Rows from block 2 of the encoder of a small image FSQ autoencoder, named by matrix and row number. Rows with one number within an expert belong to one neuron, the router's apart. Each number is 128 + 24 x the weight over its row's rms, rounded and kept within 0 to 255. All counts start at 0. Numbers have three digits each.
After each expert's rows are labels from the 100 images, of 14976, where the router gives the expert most weight on average: "strongest on" is what is common among them. Only what is clearly more common there than usual is listed. The data: microscope photos of single blood and bone marrow cells.
# router: router (encoder.blocks.2.mlp.router.weight, 16x160), inputs 0-79
# up: expert up (encoder.blocks.2.mlp.up, 16x80x160), inputs 0-79
# down: expert down (encoder.blocks.2.mlp.down, 16x160x80, transposed), outputs 0-79

# expert 2
router.2:128157124154119175131120132127139172124118117143145135102129080128140099114148160127123107130178131118127143089132145130131102138128133159116110110104140186109149106145138122096114121146104132132107144150176168148152161148094094125153141116
up.0:153104109158096109118128127135126161057129115131119071157145104144131141119146111110147140100145171122114135129126179121107159106154117165126154115106131157147138148131075115130151146127152077131163177117169106086113147104134175116148136092
down.0:191121119109125161113098135122087090120094133117161145125147180114102120103127116119108134147106152139114099066142108142118087109132098084171111145120145139137075130120107110137118124105145170169135178135157146136132162138102131129182128121
up.1:120127068135189111153116128100127137125146124122149136119177121155121120163184126143153135130113100136155152128114134107104141147126108152129123151126112162103111093155138105134131142138137153106152091096101149135072118114094129165132114173
down.1:162117130131119085107104115149117112096122176130126156119111158156098104107063112155125107137144143102144154110129164135107122085128106099158076167135145148122119102110139162185145147094128120171160166116127120148144130157110124143162124107
up.2:118120085126164147095109135118163095159118114172143114107127071145157124136094136144100128117134051130179113166125133156159123093104105128090155175113114164129137096146161118112164141141137115141131152125121154157109134120128159117114112123
down.2:169121159152131099130084160162127146127126148125154124108132159126106127124147119115104083134117153114140138067131110126096114107137138056176131146109149139155083133150123139161161117131117139184157170121120140184138125157119087117122142072
up.3:135113154137105121156119117161082143140146129106159161150170153129080105138102137142125086106147158118147160096129130128148091148094127162164114126110146142102118153142148156161113143093091134124119115099124125116144124158110094139155109112
down.3:136100112145128141132117101115127104139118113141145148133147171108172087151120100156140104132118149091109110099111122133162103127112164113136104149118097105116139125100088128127106131127077130166135137115100131122130174111092119115153111108
up.4:136106140101169138147128130139116109144144140125180155133159151184116098132109093130117157156080107142138162131160114077140122111116133167128121120112099087140129186094154100120110132083139174129140106125128144110150121131118100130177130112
down.4:146124093119138115109091079119133161153157108158126103132123163124161124145176084124112101160173143093113121106110129125111107143134113126115126127125147165175132091145124095121126150099128090166118169140151161142161129167152129132106102139
up.5:135130128102132118097182139087105142156132083128141093109081133108151104149137101138141151129148102114117082194099120113121092114162140148119137110111142152094126087117090137115116194136126161133125162156120139129181127125134168137100136125
down.5:150126123122099091111095140172100128099149087082142164122138159111109114109117122147112111125154098105149120099125126111144126117118137123142105150073121144155138115161118121211118107120133154150155107117160152154135156165106115130161166101
strongest on: cell type: erythroblast

# expert 12
router.12:168137157123115161135120148135092112119136127123142122144153129135101129117117106122135111126134162133113171063128168147132109110128131174153112145091139157132093119123132140139142094129108129143102148114167097138148167158086095144172133101
up.0:083138133093137140139131106175113143154099163110143174119130160150098079091121109125106104158186164158124124118168140072091119125105139143115111158120110131086120145137159123138107172106101134150111086101125145129091143130104112110140091114
down.0:098108086158090118117116110109162129117168106085151124133132128140219138106119158147144136141084133087137138121059108125145103157088159148115177153117107128140147112163129148156136127181127098092150125121101136110143097086171125076113118126
up.1:157120142124125158138111156156097126106148166139127115135134111114122126110136147137125129039087162087115139107107119124119117120128127125135128130127189179147120122147123130115158104137130103145181179129125136151148153145099116150146227128
down.1:094120125143127133147103137127137116113120094123104135100116112101087108165116120124155096110137120099103117122117144126123171095184126088116152149135109114156110152104120147112121131105118120148148135139086186144128133119187118098109136168
up.2:103158147132143137099132134100128157132143132111115117126108116126120115148178110152114126132110144108089145155114122126178136139095113131093136139137096123146172110151138106120133086110175161139130143122124142108133170141127118157124181137
down.2:146145138149126125113160118134109153107136156140149114141157151134105124128168095141103102135137071099148132106105157105129131146170130127132137104125131153109130102124136159134143080071104112135142136114141122141124124155136133190150132099
up.3:152105150132111105117108118146165119107142083114077109133116127128165127180144110122135105127121122105137137118142140170142100113127131174089163143108150150158098141113096115115110131104148139135088138102111129133123155132127156144117143150
down.3:130118129126129120115169131120098143130128157158129113123143145117128119114166092125126115122138072103145136094103163105146129166144115121128128131126159170117134103108118127106148102098113142123151115135131108136120154143121120207156142099
up.4:064165118137132150092127100094110164159171164121132083046146132128104142151113164171142126141108095150082091132128103149150109135139118140109136096131104108135119093151137117114142135108112126118095122144117126138122126119126139132120111120
down.4:135125111165129145115163129140095151112139144164133105130147112140126131132149092119124107102135082110133132095130145097122129153108126128125120128111149153126134055106129130112145067079099114119146126133140119142128170139100106203140145089
up.5:185126116130127132176138128162112160161123141112128111109078177131137114071114173121101129150129134172108125118112106090134121140144172135119153096138092109096106100107103114125101124084162125096185136162110117110117111174173150138122150142
down.5:123122126135121119112160150144115138111139168143129111152137141104147100112170093132133104112120077103140117127118161117144125153154138112147139131118151145111154110109126143119152101096114129160153121107159127150133163134130110200143130088
strongest on: cell type: artefact

# expert 13
router.13:121148131104137169065121133153130209092144133128119145102111126136098047103116194113116107138152135162124124105147111123115132180114111145100096119111116170144125140174146121098108127157127138150147126150114145162145124150130126138146110131
up.0:130152162140128081136134137130150125149161069130129099126136127073157158132090166111136127122152127123157105122106115108123146119162157128151118163128131098125132109120137090093131169122121100135133108087132085157146113151129127107155194147
down.0:132117091148142147114132116109162155125143123148100128132163141141163107134142076127148118121110143140197138136120082102121138145136117082098146144123129138106139102119120115112132050136097180123131093141132164125123138119102144118119124081
up.1:118112171107104110151155074162123118121156144161177168149127143153116132129097132100137129112136124101121154185110157100119144114145101124132117124100097108140133142101120128140118107121138098156153117118113130101147101163118114110122146120
down.1:166104101129135164072149119100162139140139109149111121133157139138157105121153086119160124115102123130169141144121111105148127148120116059081135127126135153112143118109122124126135064130102183125146100145147152124129120127108143109101110115
up.2:113171110125138134119132109096113091158146045120138148157076130154111130160118098170136132109121124093138147141107124094137132118130190132145128119142200110147176108115097122133088158120114114141103116138177128116125186116104112120165158139
down.2:151120107136135138070126117107149155124138103151116124156166114130187120128144098114124118130081107148166147160123099121133141169116122095099148138160151150133143094119138092101127081109131148137112103159140095125118123118131148118132119130
up.3:057144133129105164074127118127166194100123123109141145097079120140108102109144149126097120148152156145128085109149109094131110192111121140078107138127098158110157139173139113109110156138118132145120119147130182122180086124121140136149110122
down.3:118141133108148112093139133153151192120112135110114125121090142110107111121130180134093117115093131139090084090153128087115147132157126109135118124119135137153120127127129149111116198177136081115171179154116166140157153095146164163116139145
up.4:140101127152108095116116093127151133136146135128123141144129094158155128104125130099147148165103049100175104152119138104140104130091133132131115146138095087143143110138110116157130164092115125106145096098125133126132115102130162130100084115
down.4:165115122140165136102126126114124159111146129128135116133170138132150108131158126135147136123115138125183133127107106132114142168127137083128141135117119145129136099122133105111148045126102153120123099128130139138117140127119140149132135114
up.5:126136145116127191079109138134149194107133122140125131101069132144087093119126140104104124157139162164129104119160106107110139141110118107094096141141117158123135153146141105094108159151145146141132118135090167120152105147125142140134101124
down.5:133184147096131115147123137153104118101103103152114129118085109122097143104115188101099123128127146138094103104159133131104133100144115149137114125120137115138116146109118097126108198151176103123122151121135160117137138106104122154148137154
strongest on: cell type: lymphocyte

# expert 9
router.9:086123118160110085107095096122171161150146121110129126122169100139111097130098138103165122134130102131157135148105128119130110162109161136140137126105069107113143156142152138177101109106137123101151135102132114147100087105119146120098119105
up.0:096107116131094111109100133152138150113139125095144114099162164128067112090101127105140104110157136141129165109123141114096108151110135149167106113081096135136102186159161174154126081116143121144141151115138112150117083145153107122125140098
down.0:153144139179112125174117124118129102166127104148139129135117083125107128153115100123149113132100120139135128161096154141170122090120121073126098118168141127145170140067126119084118145124104214124114092126149124102128112142119136138137113154
up.1:084126157128150111122136121131151154130125147141122171094092106141123100113131129094124117157138120145137099152132113105124147154114121136069122131154099107077153154116173101128109168132162131146130085137110168136116122100110140156108097141
down.1:112156087128106122142148131125122139133120160105145150129133073149106131100133168161109141148125125088164135123122139144094108124109132181093157104117109125113101115176130075109120156174148097114129149132130129130116110126158129132144108109
up.2:118105143120144145129132137156124176101123187103096135100146107115143122089164181092144123115127093089124126151099112108114147143131133213132130154117108147141120133161133127103137106167182109130166132163107142147117135117147105154097140146
down.2:140146133130139126086116131123102152124191152120129151129109112146129106122124135133119135160130140148122108125132110098117130144086118092128142136117144142099127131130127093134123190138134108117154135149112130089151125140156136164118084113
up.3:095128135131143127119134118103145114143119085145125134133086128156122151132131092109113173160138124189136074153129126119118132145117112113044107128157108111088155134118141081122106188117114153126096104126141122083138130109110160148122097133
down.3:103176091110124116155149132117114095133112124140140157130121123116126157113127129135107166130195141113147127124144122165107103110128125178077169110135133087090130101159136109127130173117118101138113158131151124132127077162166128113153121131
up.4:107087130161116140111109093105137133116161098099160122150169116149133126149086130132131126149130159121165176116108155124153095147110138123164128146106103135149130154129129163157121112083108145130116115085133101119183116106133119112151120108
down.4:145121128082154129105096121130114139112157130166143105109110112105113124139137103103123129153149144136095102148140155107110137126121097113112137146151153146106157141121127113102153153133127090102108127118104118104137146154127139141106126136
up.5:157116137140143129132130138141124162117128165147117144087091094109138117106219150089129137140133099102126090143110143102108152136137106190090140145142124124129136105147128106082138151177150111139143113177121155140130117123140142154121114144
down.5:156127136116128120115107122123132179114161184078129128117114102156109108103161170131094110156106151098092124129145159085102113123134124146105164157092082155131100133174127088129107157150146086148148152133104156131156162108155137137097109118
strongest on: cell type: erythroblast

# expert 11
router.11:132117091118127169116106126107150126094127123104126084155100140178121160159135127170090162149105138183143114127112161136118115118121132101119116129141105135165107119130101101120115149103114148105103178122135094100137157108136148092138097128
up.0:097136154126142119151157142139115143168115134144118139115139091139119101110122131150103121129077101145068153096142133182134205147140116197147138170145121131095134120106092133083134077141121130113128185098117116126173080137134095133111148119
down.0:151133112128121152099152138100162148100123127147108115146112153111147145174136130145090155137126133156126114124137140183095148142137102139130129115134134127137118133129117135153111191164141136094110107151181148083179126161154172120125114090
up.1:136154133144126130159116146136110148143118088148226134118175104117130127134090122132152089142172158097136154146101100127115139104105129126116102121156144111108133118119135145138109125161113131169181144091105130171108083112136151138097134127
down.1:164117106138120118091129138112154170143120128130095134140112143097143136149155114115093175140123151140127103123124122130093131136141118098123127133118172156128145135106113141130141157169130145089114140151144138061203131146137177144126095102
up.2:165107138127134127158095144124094118095136124103126092146172131104120143146106121147142141111088106132135180148103160146145130093135154106176112128122138133179103144112099142121154086113149129120151167113141088126121138164157129130133150141
down.2:139085126114136084050110125138138159154121146152114146124108129111144113153120107115143119123128063123136097125138171134125171136142124138108146138126131116118110150101134120152111165132107141136144075126126145152163116100181147155092105107
up.3:099128112162115102127146136130142125152127107104109135117107133123145124123159129135130143149143094116138091166114099089124124156139116137092159132122115117071152120139129112132119144141163117126119099153131144128128088120117147145110098112
down.3:124105117149126155091142134122138152111123127148108135113127129131147112140145134129108114147103115116131107113091183121110109140119125110096083116131127132142106105169141092111110195115099088107151120125125167121142141110136121136122101127
up.4:094170151151132112108090144127151152121162132138118144144137102110092140097146076102143116118121140130163151105126088101119172110153104111126133088134178101126162148093126154141117067110134139151152159137128075163146097142151108138132104132
down.4:153114126132137134102134143129176156099114131146083126158081146110139158151150148114084146132122133154139089146123123152090128159127103128124121121125175163104108120119097167129125190162148170112115119136133136088191117154145158137120102121
up.5:109101149123151147097071132112135152161176162106134113091131089137156166091116101157154124127110126169089120115137119119091123141108155164101147143123107071088150150104138107075141119178161143131129128138114140099087142131140111157185117123
down.5:161117106134119163105127145107157158130086161140088122130120150112125156163138118119096172140143128139125106131134124151096137140141103140123117119121160149127121118122125144122132193178122133090123130146157128066180143160129181136120080116
strongest on: smear: peripheral blood; cell type: platelet

# expert 8
router.8:142154112149126115144127123124122080151108134157125134114108083100162173147161126111128151090153091059103107138061105137131133085153110145110158114150143160142144106127118134124131130144129109144139159131140153139126144132123134144121185157
up.0:127130115132107106123128138116126091154126147076130108121110206116135170124170100127106151153158099113114111121083141146143132111123119154179149150139125150177129153161118125147098159111095139138117154155102130132155132111134122086140103143
down.0:111136157101174090179134141118105084147102150143090140143112142131102164138098097118120153121083095135130114181150130134140182105122110130158108110162112078133094142080131124121106145103194171119108089133123121118085113125141145146121137133
up.1:116117112137092117102101120090149104158114097083127115141120184136145140191161090157144148156131099151123082147112149131134093157127142144113138154118105124145103152142126151128122157104085133113134090113141127123139146087119145098127115122
down.1:122133146108170093162135114139107100153111152131072132143111158128123162121088096113106149121094104157124126176139120145134168097142108153149120106156097094130093158082138128132125138098186158136132089150106136130084110136139144131128128149
up.2:158128170108111137078097135100166140106130143140155117133115091138161129104108139123122111138106098110128154101141159163133120112074114148145103138113092092135092126141123148107132135125085124112173120145131181100139115133149074162119098159
down.2:128113156123152110160139136146092096137092145139092130128103145119108153136093095120114166112080097133115115190149149136122165094141128146156145114157106096150077155080136124118130137101181168118129097121127110106080122150124134147119126138
up.3:133116142111154080124147122127121117166131103099117086090136167128157136138128115139150155144161131134118138179087149138113124158127123125110093164166130141135112124158161123148135106111121170149140091124146103114130116158093171106172114137
down.3:118125151123170085162131128128101089159101152129088139146119158126141163107083104114133143109083096131101112174134137123137168093117122127157140135155114092130102135066138126119127150091187154135116109130116127126099125130161134153111134149
up.4:129166154133109105132129068157110115131128084139151113102137111114138129106147155133121117115127110142160133126140141150114148102096162146116142126095119142084128068143115165163136124140109143123121161141129110147135103100136130141102135135
down.4:124119144112145093130138127126091083147088151130085131132106156106115143106079118128121161132071113128126126158146141122140171123133104128158127099163097073145100134081146124123116149103190136118123108116113134131099115133132119149112109151
up.5:134163129140140067129101121115120148134133137134125124122115144124105135153109161147134115122106100110128086147147089115121151106122113098068128104091177127134121107126164125179104147118088147078104127117143163131122153123124117143091147102
down.5:148108142112162094166168133138090093148106140123107129108103161133112159122089103123136144118084102158103113166152122127122161123124121128133136122164089090129107155081119132112129109091179160123127075101105120134089104148143150140124131150
strongest on: cell type: artefact

# expert 10
router.10:118121172131124103153125100159112084156133152162157169112142153136095093105123097091148095165166129140129131137163134109123124107111094160118118147139117121076122154115154121141116147096117154154114084112118149127130139138105112162125101097
up.0:112165143140143118121186094144115161083126188168124133139169114147129120103097185138116109156088128148151163140136102095166113162125129121155116086124158137136122123144121097133112122145175119127154128110106110133099108126130130175110112110
down.0:100175144134150121104155109117097142092134148143119118134120101125161121080125180133146152142041104102121117113125150090131125146116126134127144114116156158126100116144130101130138126208190106121149152135128142132126134085141125209116112092
up.1:095135101087145127113134144124141154135123119120114096112057115114130107117160143132134111112117103125117100125116145105110148110147137175086159130162129103151132083149118122122139147150168135116165136126103127131107153109126120071120097148
down.1:171110147109112130138131127161124102083138156148157118148140171143084130097146126113130114105086134174150139104136154099117115136110091140133077118144155172120096142113133093118140131131134172159140136125133105135122147135133125157161117080
up.2:111109155103132087143132094145151108164139135131149146131148181139111122111081106112155131128135051138136142190154138113159144128129151149152126134139099076127146174119139129148120110098120132129132081085106110139110163125123138119087118135
down.2:157107097135103125117155145118136129116129117118127099149134097139182164139149099154156177122110094131156126117068101128107116163139128124149166114121109178144122095131092116126137111147162136086120156151155087089121122124142143135127144113
up.3:129092144149112135112129138127114099142118111104149147144147152135116113122132050093115116154175177148145172112127151155103090109104095105139111157126120141116104146101152158160119139082085166132095112111143115102155105150127107136163113082
down.3:087100125189099123112080105091148140154146104111115119136118132111213125174120168152133096118144146113110119144112149138152123150126146135123148157097113052131181106124122179147119133091087106100117132131132151159165112102115127088112135146
up.4:181132126120130148135141167140122134125127136153116158072092151117139112121188112095113116135152117134098094108117115107093144112134102129092134173131145156109108113127145109081127159157121146141160114169121191137116146123116123148129120125
down.4:113113116119114121173103132121135102139107136111143110108124133100148108137101124127155076123204137078079131124096130140149147097145143131132143132121119116151111126151109153132162114093112080125146137130106160151124126108152093113125153158
up.5:147116130124148132132158130129106127121122170148146159145136137159140118123112111110108085154126185145140155083133152133095122138094106099117096167150183153136127127126166130154129124119060168130133100120126138113131136116095105137166098072
down.5:117127111185112143120127127112152159135155122116104119126112149118211115159110194146136116124101101070095098113104148131146143118117148115134139120097133124137132105145131153130125129162110068121128180127126138152175131094156131152126132156
strongest on: cell type: erythroblast

# expert 0
router.0:119156121134095146130126141142143165159127094132141139099115078101138110142160141099120106114197137107133128093119134121125116154130144164100123117097140174085134094132145133088121111143115138146118119145170151139158144126077104130128144119
up.0:123087112157115105103110099153111108100150141101154096140179122122143133146100160140140136130106112114127186116116113128118104147145165135194138144081129153185136146166135167143124060099103120135166135106121133129146116126117091096124144103
down.0:128098122188112128124086116143152157110119119162132127125154156136164125118145129156113140121100176076158139089117100153120130154139136061121164136082117153150102134140111136157133127116102122155158171117135124145162155108097120118143150101
up.1:121133130118095124120123120136128142088139121123145137122110114144098087129119141121110127128155139128109124147087126117196149107098122130129143168135127104126088108142122148124147108108153073128134152141172096170106127101145160144104104118
down.1:124156163180129154104131118106109155113146134115110133129121143126172127143139133125119121114131136079143111087075092139157105163134172105132123157084125161106121118137135174165158164103126123159131138124136110134135152160106123100132124090
up.2:106161104144081103104124114144147169116126101133148124107092157140141151133112097142070131159089127157144141123132106127120107139125085142094152163142101126138161103158105085083119138149157129139176152134160116109102142104140163133106130131
down.2:147123167152091140098116118131148106120137115166105126160130147116139093116138144130156147125111159108132137100103090160144140168149141117131104115120124154100116122140113137163128130108139102121118217133142134122147165128103130109124147095
up.3:147111095135121102123126120172161160124156129144174102170134145071133113103105121155139147112095154117142151129138128110145134180142126104118127130112158138131110107149125170153170139161118129128135142103142125198120070142148117101119098104
down.3:146126119156067161113088119099094143116141110134127108122147152133143121134117157132131116146120133085141121120119085128112101141085095132140133097118118143111139129140074114161132136104113088131131195139111122133154169138060130137141126091
up.4:115129148173124136145072147163130119097109130112185122156135142133112123132124156139142118110147138122113161107123152134137117129140137133148163148124134145131106108128118160158164041104056148105121154145149109148154111154102094121122143095
down.4:171121111113112125114090117127094156129163134131167135142153133116153078152131132127147083170111137114133131108115114123129135166121134072112109139111105124137123100111171124141141153063113098187100153097111112155134145171108097111144108124
up.5:117142123164121102131128102120140133154158140127141107120096110096091164144137101113108113145144129145154142138173122121159145112091109096068123139120135137128129124106124128143144129098145158096106139111156140140102169133160139160109102112
down.5:169123132161159122115135146127128148109143132117159131143120119129144116133130152149099155119124182071128130087103097147155114138098136117136163118085103142142106115146103094140138120093121096122119168115133133152185163142101120123174131107
strongest on: cell type: erythroblast; cell type: artefact

# expert 7
router.7:131148122139112151122105155122124137138130138153136146093138098124115091142134127130110104111155157103105137066138126138124127126120116116113131137116155203106116096150135144095132110138113100154129144160146161127153129154100096143162151131
up.0:151093138156092152126133095100155146149125126082113063131140126143131109125106171133130151169153082102109111096118137096108153108095116105157130172134124173157117124120151172179130153145102120099088134137127137112114137129176096148121115086
down.0:124124140131127177135113127151122121121110118147127140097104135162105116099112117130109113109124161142130106089136163120131125129119130074125091120121118159148114147126104116140126166042078107161147115111122130126125184091106147134142119103
up.1:150125118074143113127128172153126139130139126128098118121146134112142089101147127131178086096119088141129160143153130131177133114120104130176128120146132125144127125087093191113139049119156113112139166153107140162103085166129112150106171142
down.1:096116135086113142142109117157139129148128090143099160113117160146110133121130112093124143108117156172116103105120142099126111150120108092136088139125139163130135139128112098134113152100113082139104129117173128139141173128110130165132143086
up.2:176137112124143118116056135139113138137105144152137152123120136126128094071092109125158161138124094106067191115122146126128197147138137091134113149144168166143127155142137152116130109154163138118115132164137145137139128126163102111156142124
down.2:155124143106131163134104114152112133104116082135142168114117113130098159122140122142084118116105169139139111106152170118097105139168131088160113130144131162147143148126108119152122174075078092150145119134117084139138143108095115155139122096
up.3:142155165111139145136146161155103119123118141171128162107099156124090109080164128106112112143154162132097091088151108118110148113110114126112101122130196145112115141146170110086155131148115120156133107150130168115121134155107110152143123128
down.3:137112132134126112161126130127118123111114147134116111119136125088164103152111118127165088117137089086094133124102123165122164101148116128137149136121148118146131127145115172108136107130122100126150147135111147177102081135115111093100135194
up.4:150106158139128143142096137135107139120138145153149159106154118104143083151136121113165081089099094099113152118103114140146141101137139112165135156120136137154105127113143154124154065132126144173179105151086160163101131142119068122120157134
down.4:149127130088152134107156129105118106114107112113159138146122172147102162100121163097089155130153178162139103123157142110139114130120110149109091108154154119098137120114133091109108218126134127110110114118150135089136113143098158162132096117
up.5:125124134118129105152105140149125151119132160148126148098169135105149088135122157141157065079100081086110160121110094125125161117158145116171145147105148137152100119131131151136151061128153124122173110141081165173106135134140084141099164141
down.5:155134149080155127135116132145135122133102098145139097163128167151082157108098173119073145143115178190143129123167135108129093125110136111139089122160099117134105137139130115119122187084103137155122155127142119096146146153084115123162111097
strongest on: cell type: artefact

# expert 14
router.14:123106102205117125160101148098137148104116133120109156113123094097139125109158138101130151141162110092114123138094102121102135147137102144105153170156129155098113093134154110145139150126138125124145163146124145130109061100145137140107112142
up.0:126125093142122124125126135148136101123114131137189133162173115177135119115148103134087110102172162127124120145138132120179115104180128129090151143133122106114114132142147136097144108109162143133102095138140125142135115112170125139129113177
down.0:139130096152130128154099111091118065155160107073107134124129149089138168133133156130111157127109158156130126132111093133132137117138111120150125137169137149120138126108109143161117145164155156109125152131101092074122085125118146150138128142
up.1:106140194158144108120123136146145118134143140110169149138133127136138147106080122097110085140145176127148152093183089153123113132094115159090106124134136169085121134153150088149128148125132094134154131116161147150121149138132144145183107164
down.1:153138112144136097136078130105133058142130113086115153144126134112112200136147166135105172116113162155128131113116117135144137108125129114128113137145140123135129106076124129174110133168166133102115145104086109082143073117113149157138126140
up.2:124126121162117106105136090108140110130132082138140107159141087152132145153129116137153149131081097121197123155113151128149109129123126104121141120109097097138158116115080103151119141119120122119102107104148085114146115122142162142111106116
down.2:140155112157157112131099146095145067128121115071107143153118185109113199100113152150106185119128180162127121133122134109119146124131116106154115151146119142127092108117127113157116143126130145099139139157126089089164081148109156153110122171
up.3:116133144119147149129129120124138153110119176115105171101105119126136116107152169082101119142144117110111098161127112089115151148144129198097130152137116128103143118165163108112101157161127106119129098158106168142118157094089139156111113140
down.3:098106107132119108146121134119115112118139171084131138133129136147124152121118126132134128121154099103125135093100135096100109093114137120125138154146124145182091107180127112161136125094108085120139190127108119141139134063153113070110140114
up.4:108120140102161107092115153102141111142126105118143151191108138130114089096121113103118127143156141182111180128104156138183114158098157143096153145104113143171140150125107101112133135152132119124167149127116111109119130145156152097119176116
down.4:110150100129118130135080134088140059129127128088105165138121137082114180139116146123115155141112176137120131125130103139137151109134115139143112154165126135149117135088138117182126136142165127099116169125102106087143094116105157165130123155
up.5:115132146132080096100156107127165091154100100134127135142124115099157138145121088169120106152135140122160167131082100063111120120164112144114143126130119089124091123106097128153129162121112130133155140116150159118138127130132108122124114171
down.5:131112086155115143143075122096121067152120128076096126144104142103128200127137151142113156135097162164145144136120100125129137126136117123160115140148107152129117103086138145186131128167154139122123166119101121082123102112120148146121123159
strongest on: cell type: erythroblast

# expert 6
router.6:151150116101142174152141128101150120160118101139110121123105126124133145153138090110091141142165136193115109164168120126110144126130106159090133110146117111108156113091123097107095147120132189133068091141165146104126166145087151138137115134
up.0:137149136086145157136141140166117159123107141135108141108103150125078134086130138111100138147114134195107109146185131088107147128140126154109115111138125110113114142129151107100122153146152129148136123138122146139099143145128151144112098145
down.0:124151135124116132134118122117151110115119139121161117142148107118137173120117167123113182134145149159147165143150102144108102128094134161133145117118119117118155133122130115125101130126203129107105126129126090079146156150135115136135115127
up.1:125112105110132110111118145110061102168108156131114143089186116134099112148114088142148148132121109154110139081126071095133104101115141079130149123120090170092139158132149128139126109126146119125172125118132121128115131122145095159100134140
down.1:137155124132146108095135125136154173169129167162085139122143141144131073142114104110138090112140127103136144132134102124121136147138137142133176116113108103088138113122125125104146059104081104114144127142141137189113153095082105143113147105
up.2:143145153106137152146119141128081100122116101171122127103115109130128134154148079072099137139179157158099118133137148151134130103130108114102122076146127151121118111106140106091144151094147141157091141139151148126115130187108134143163129145
down.2:145100139114129125147110116107123053126145083130169098154133116123114181181125103131132147135107119138141155170085160170159112104106134098119120135143121122180097143110119135134113138091137163118109123110108102087129145139156117091129129129
up.3:133129085158111168116136084109142131110141085073136095179140113145130137103153112145126192150100124117178113160116139128111105148117105181111118138115078118135126126107114093153120155139144137091081137098144088093137125098141153092136122121
down.3:136098121120136128126142107143113194174124175106082145122175130135126076114120099133142114132134140112160141103109088108104139149159115161135167116096102115120116137142156147131144070122097123155128108136105129169086141099095125125118149115
up.4:127142109110117110130122141082121148121129131148114127175117085116091164133139165161151119165082154121172134164105124112129151112112118129072114119144132130104146133115098133143078180172145116117144164129185097103137129124154146126124171158
down.4:122124128123145105116150128132132189141136148149089128111152136126134088147101108133144097108150138125129137112153118118141159154170136132104160116106118138097170103146126121141135040085074107131163138130118144166089142082106107148109133104
up.5:096117106121125125121132102159120139113140139108158113127151104090158150122121116133148124173148149103097168090118151158083156122143109132145127104153152187122154136086118128124192100119069093148105117089186140149130111131128114125143133135
down.5:127143129151139117108144129122136167148139150135092135133170112136150081118107110141151112121154110113143149138154103129117161142156142133112154146102147136125129104147112113135141069106089095127117146139139133180089144094059132145116122131
strongest on: smear: peripheral blood; cell type: lymphocyte; cell type: segmented neutrophil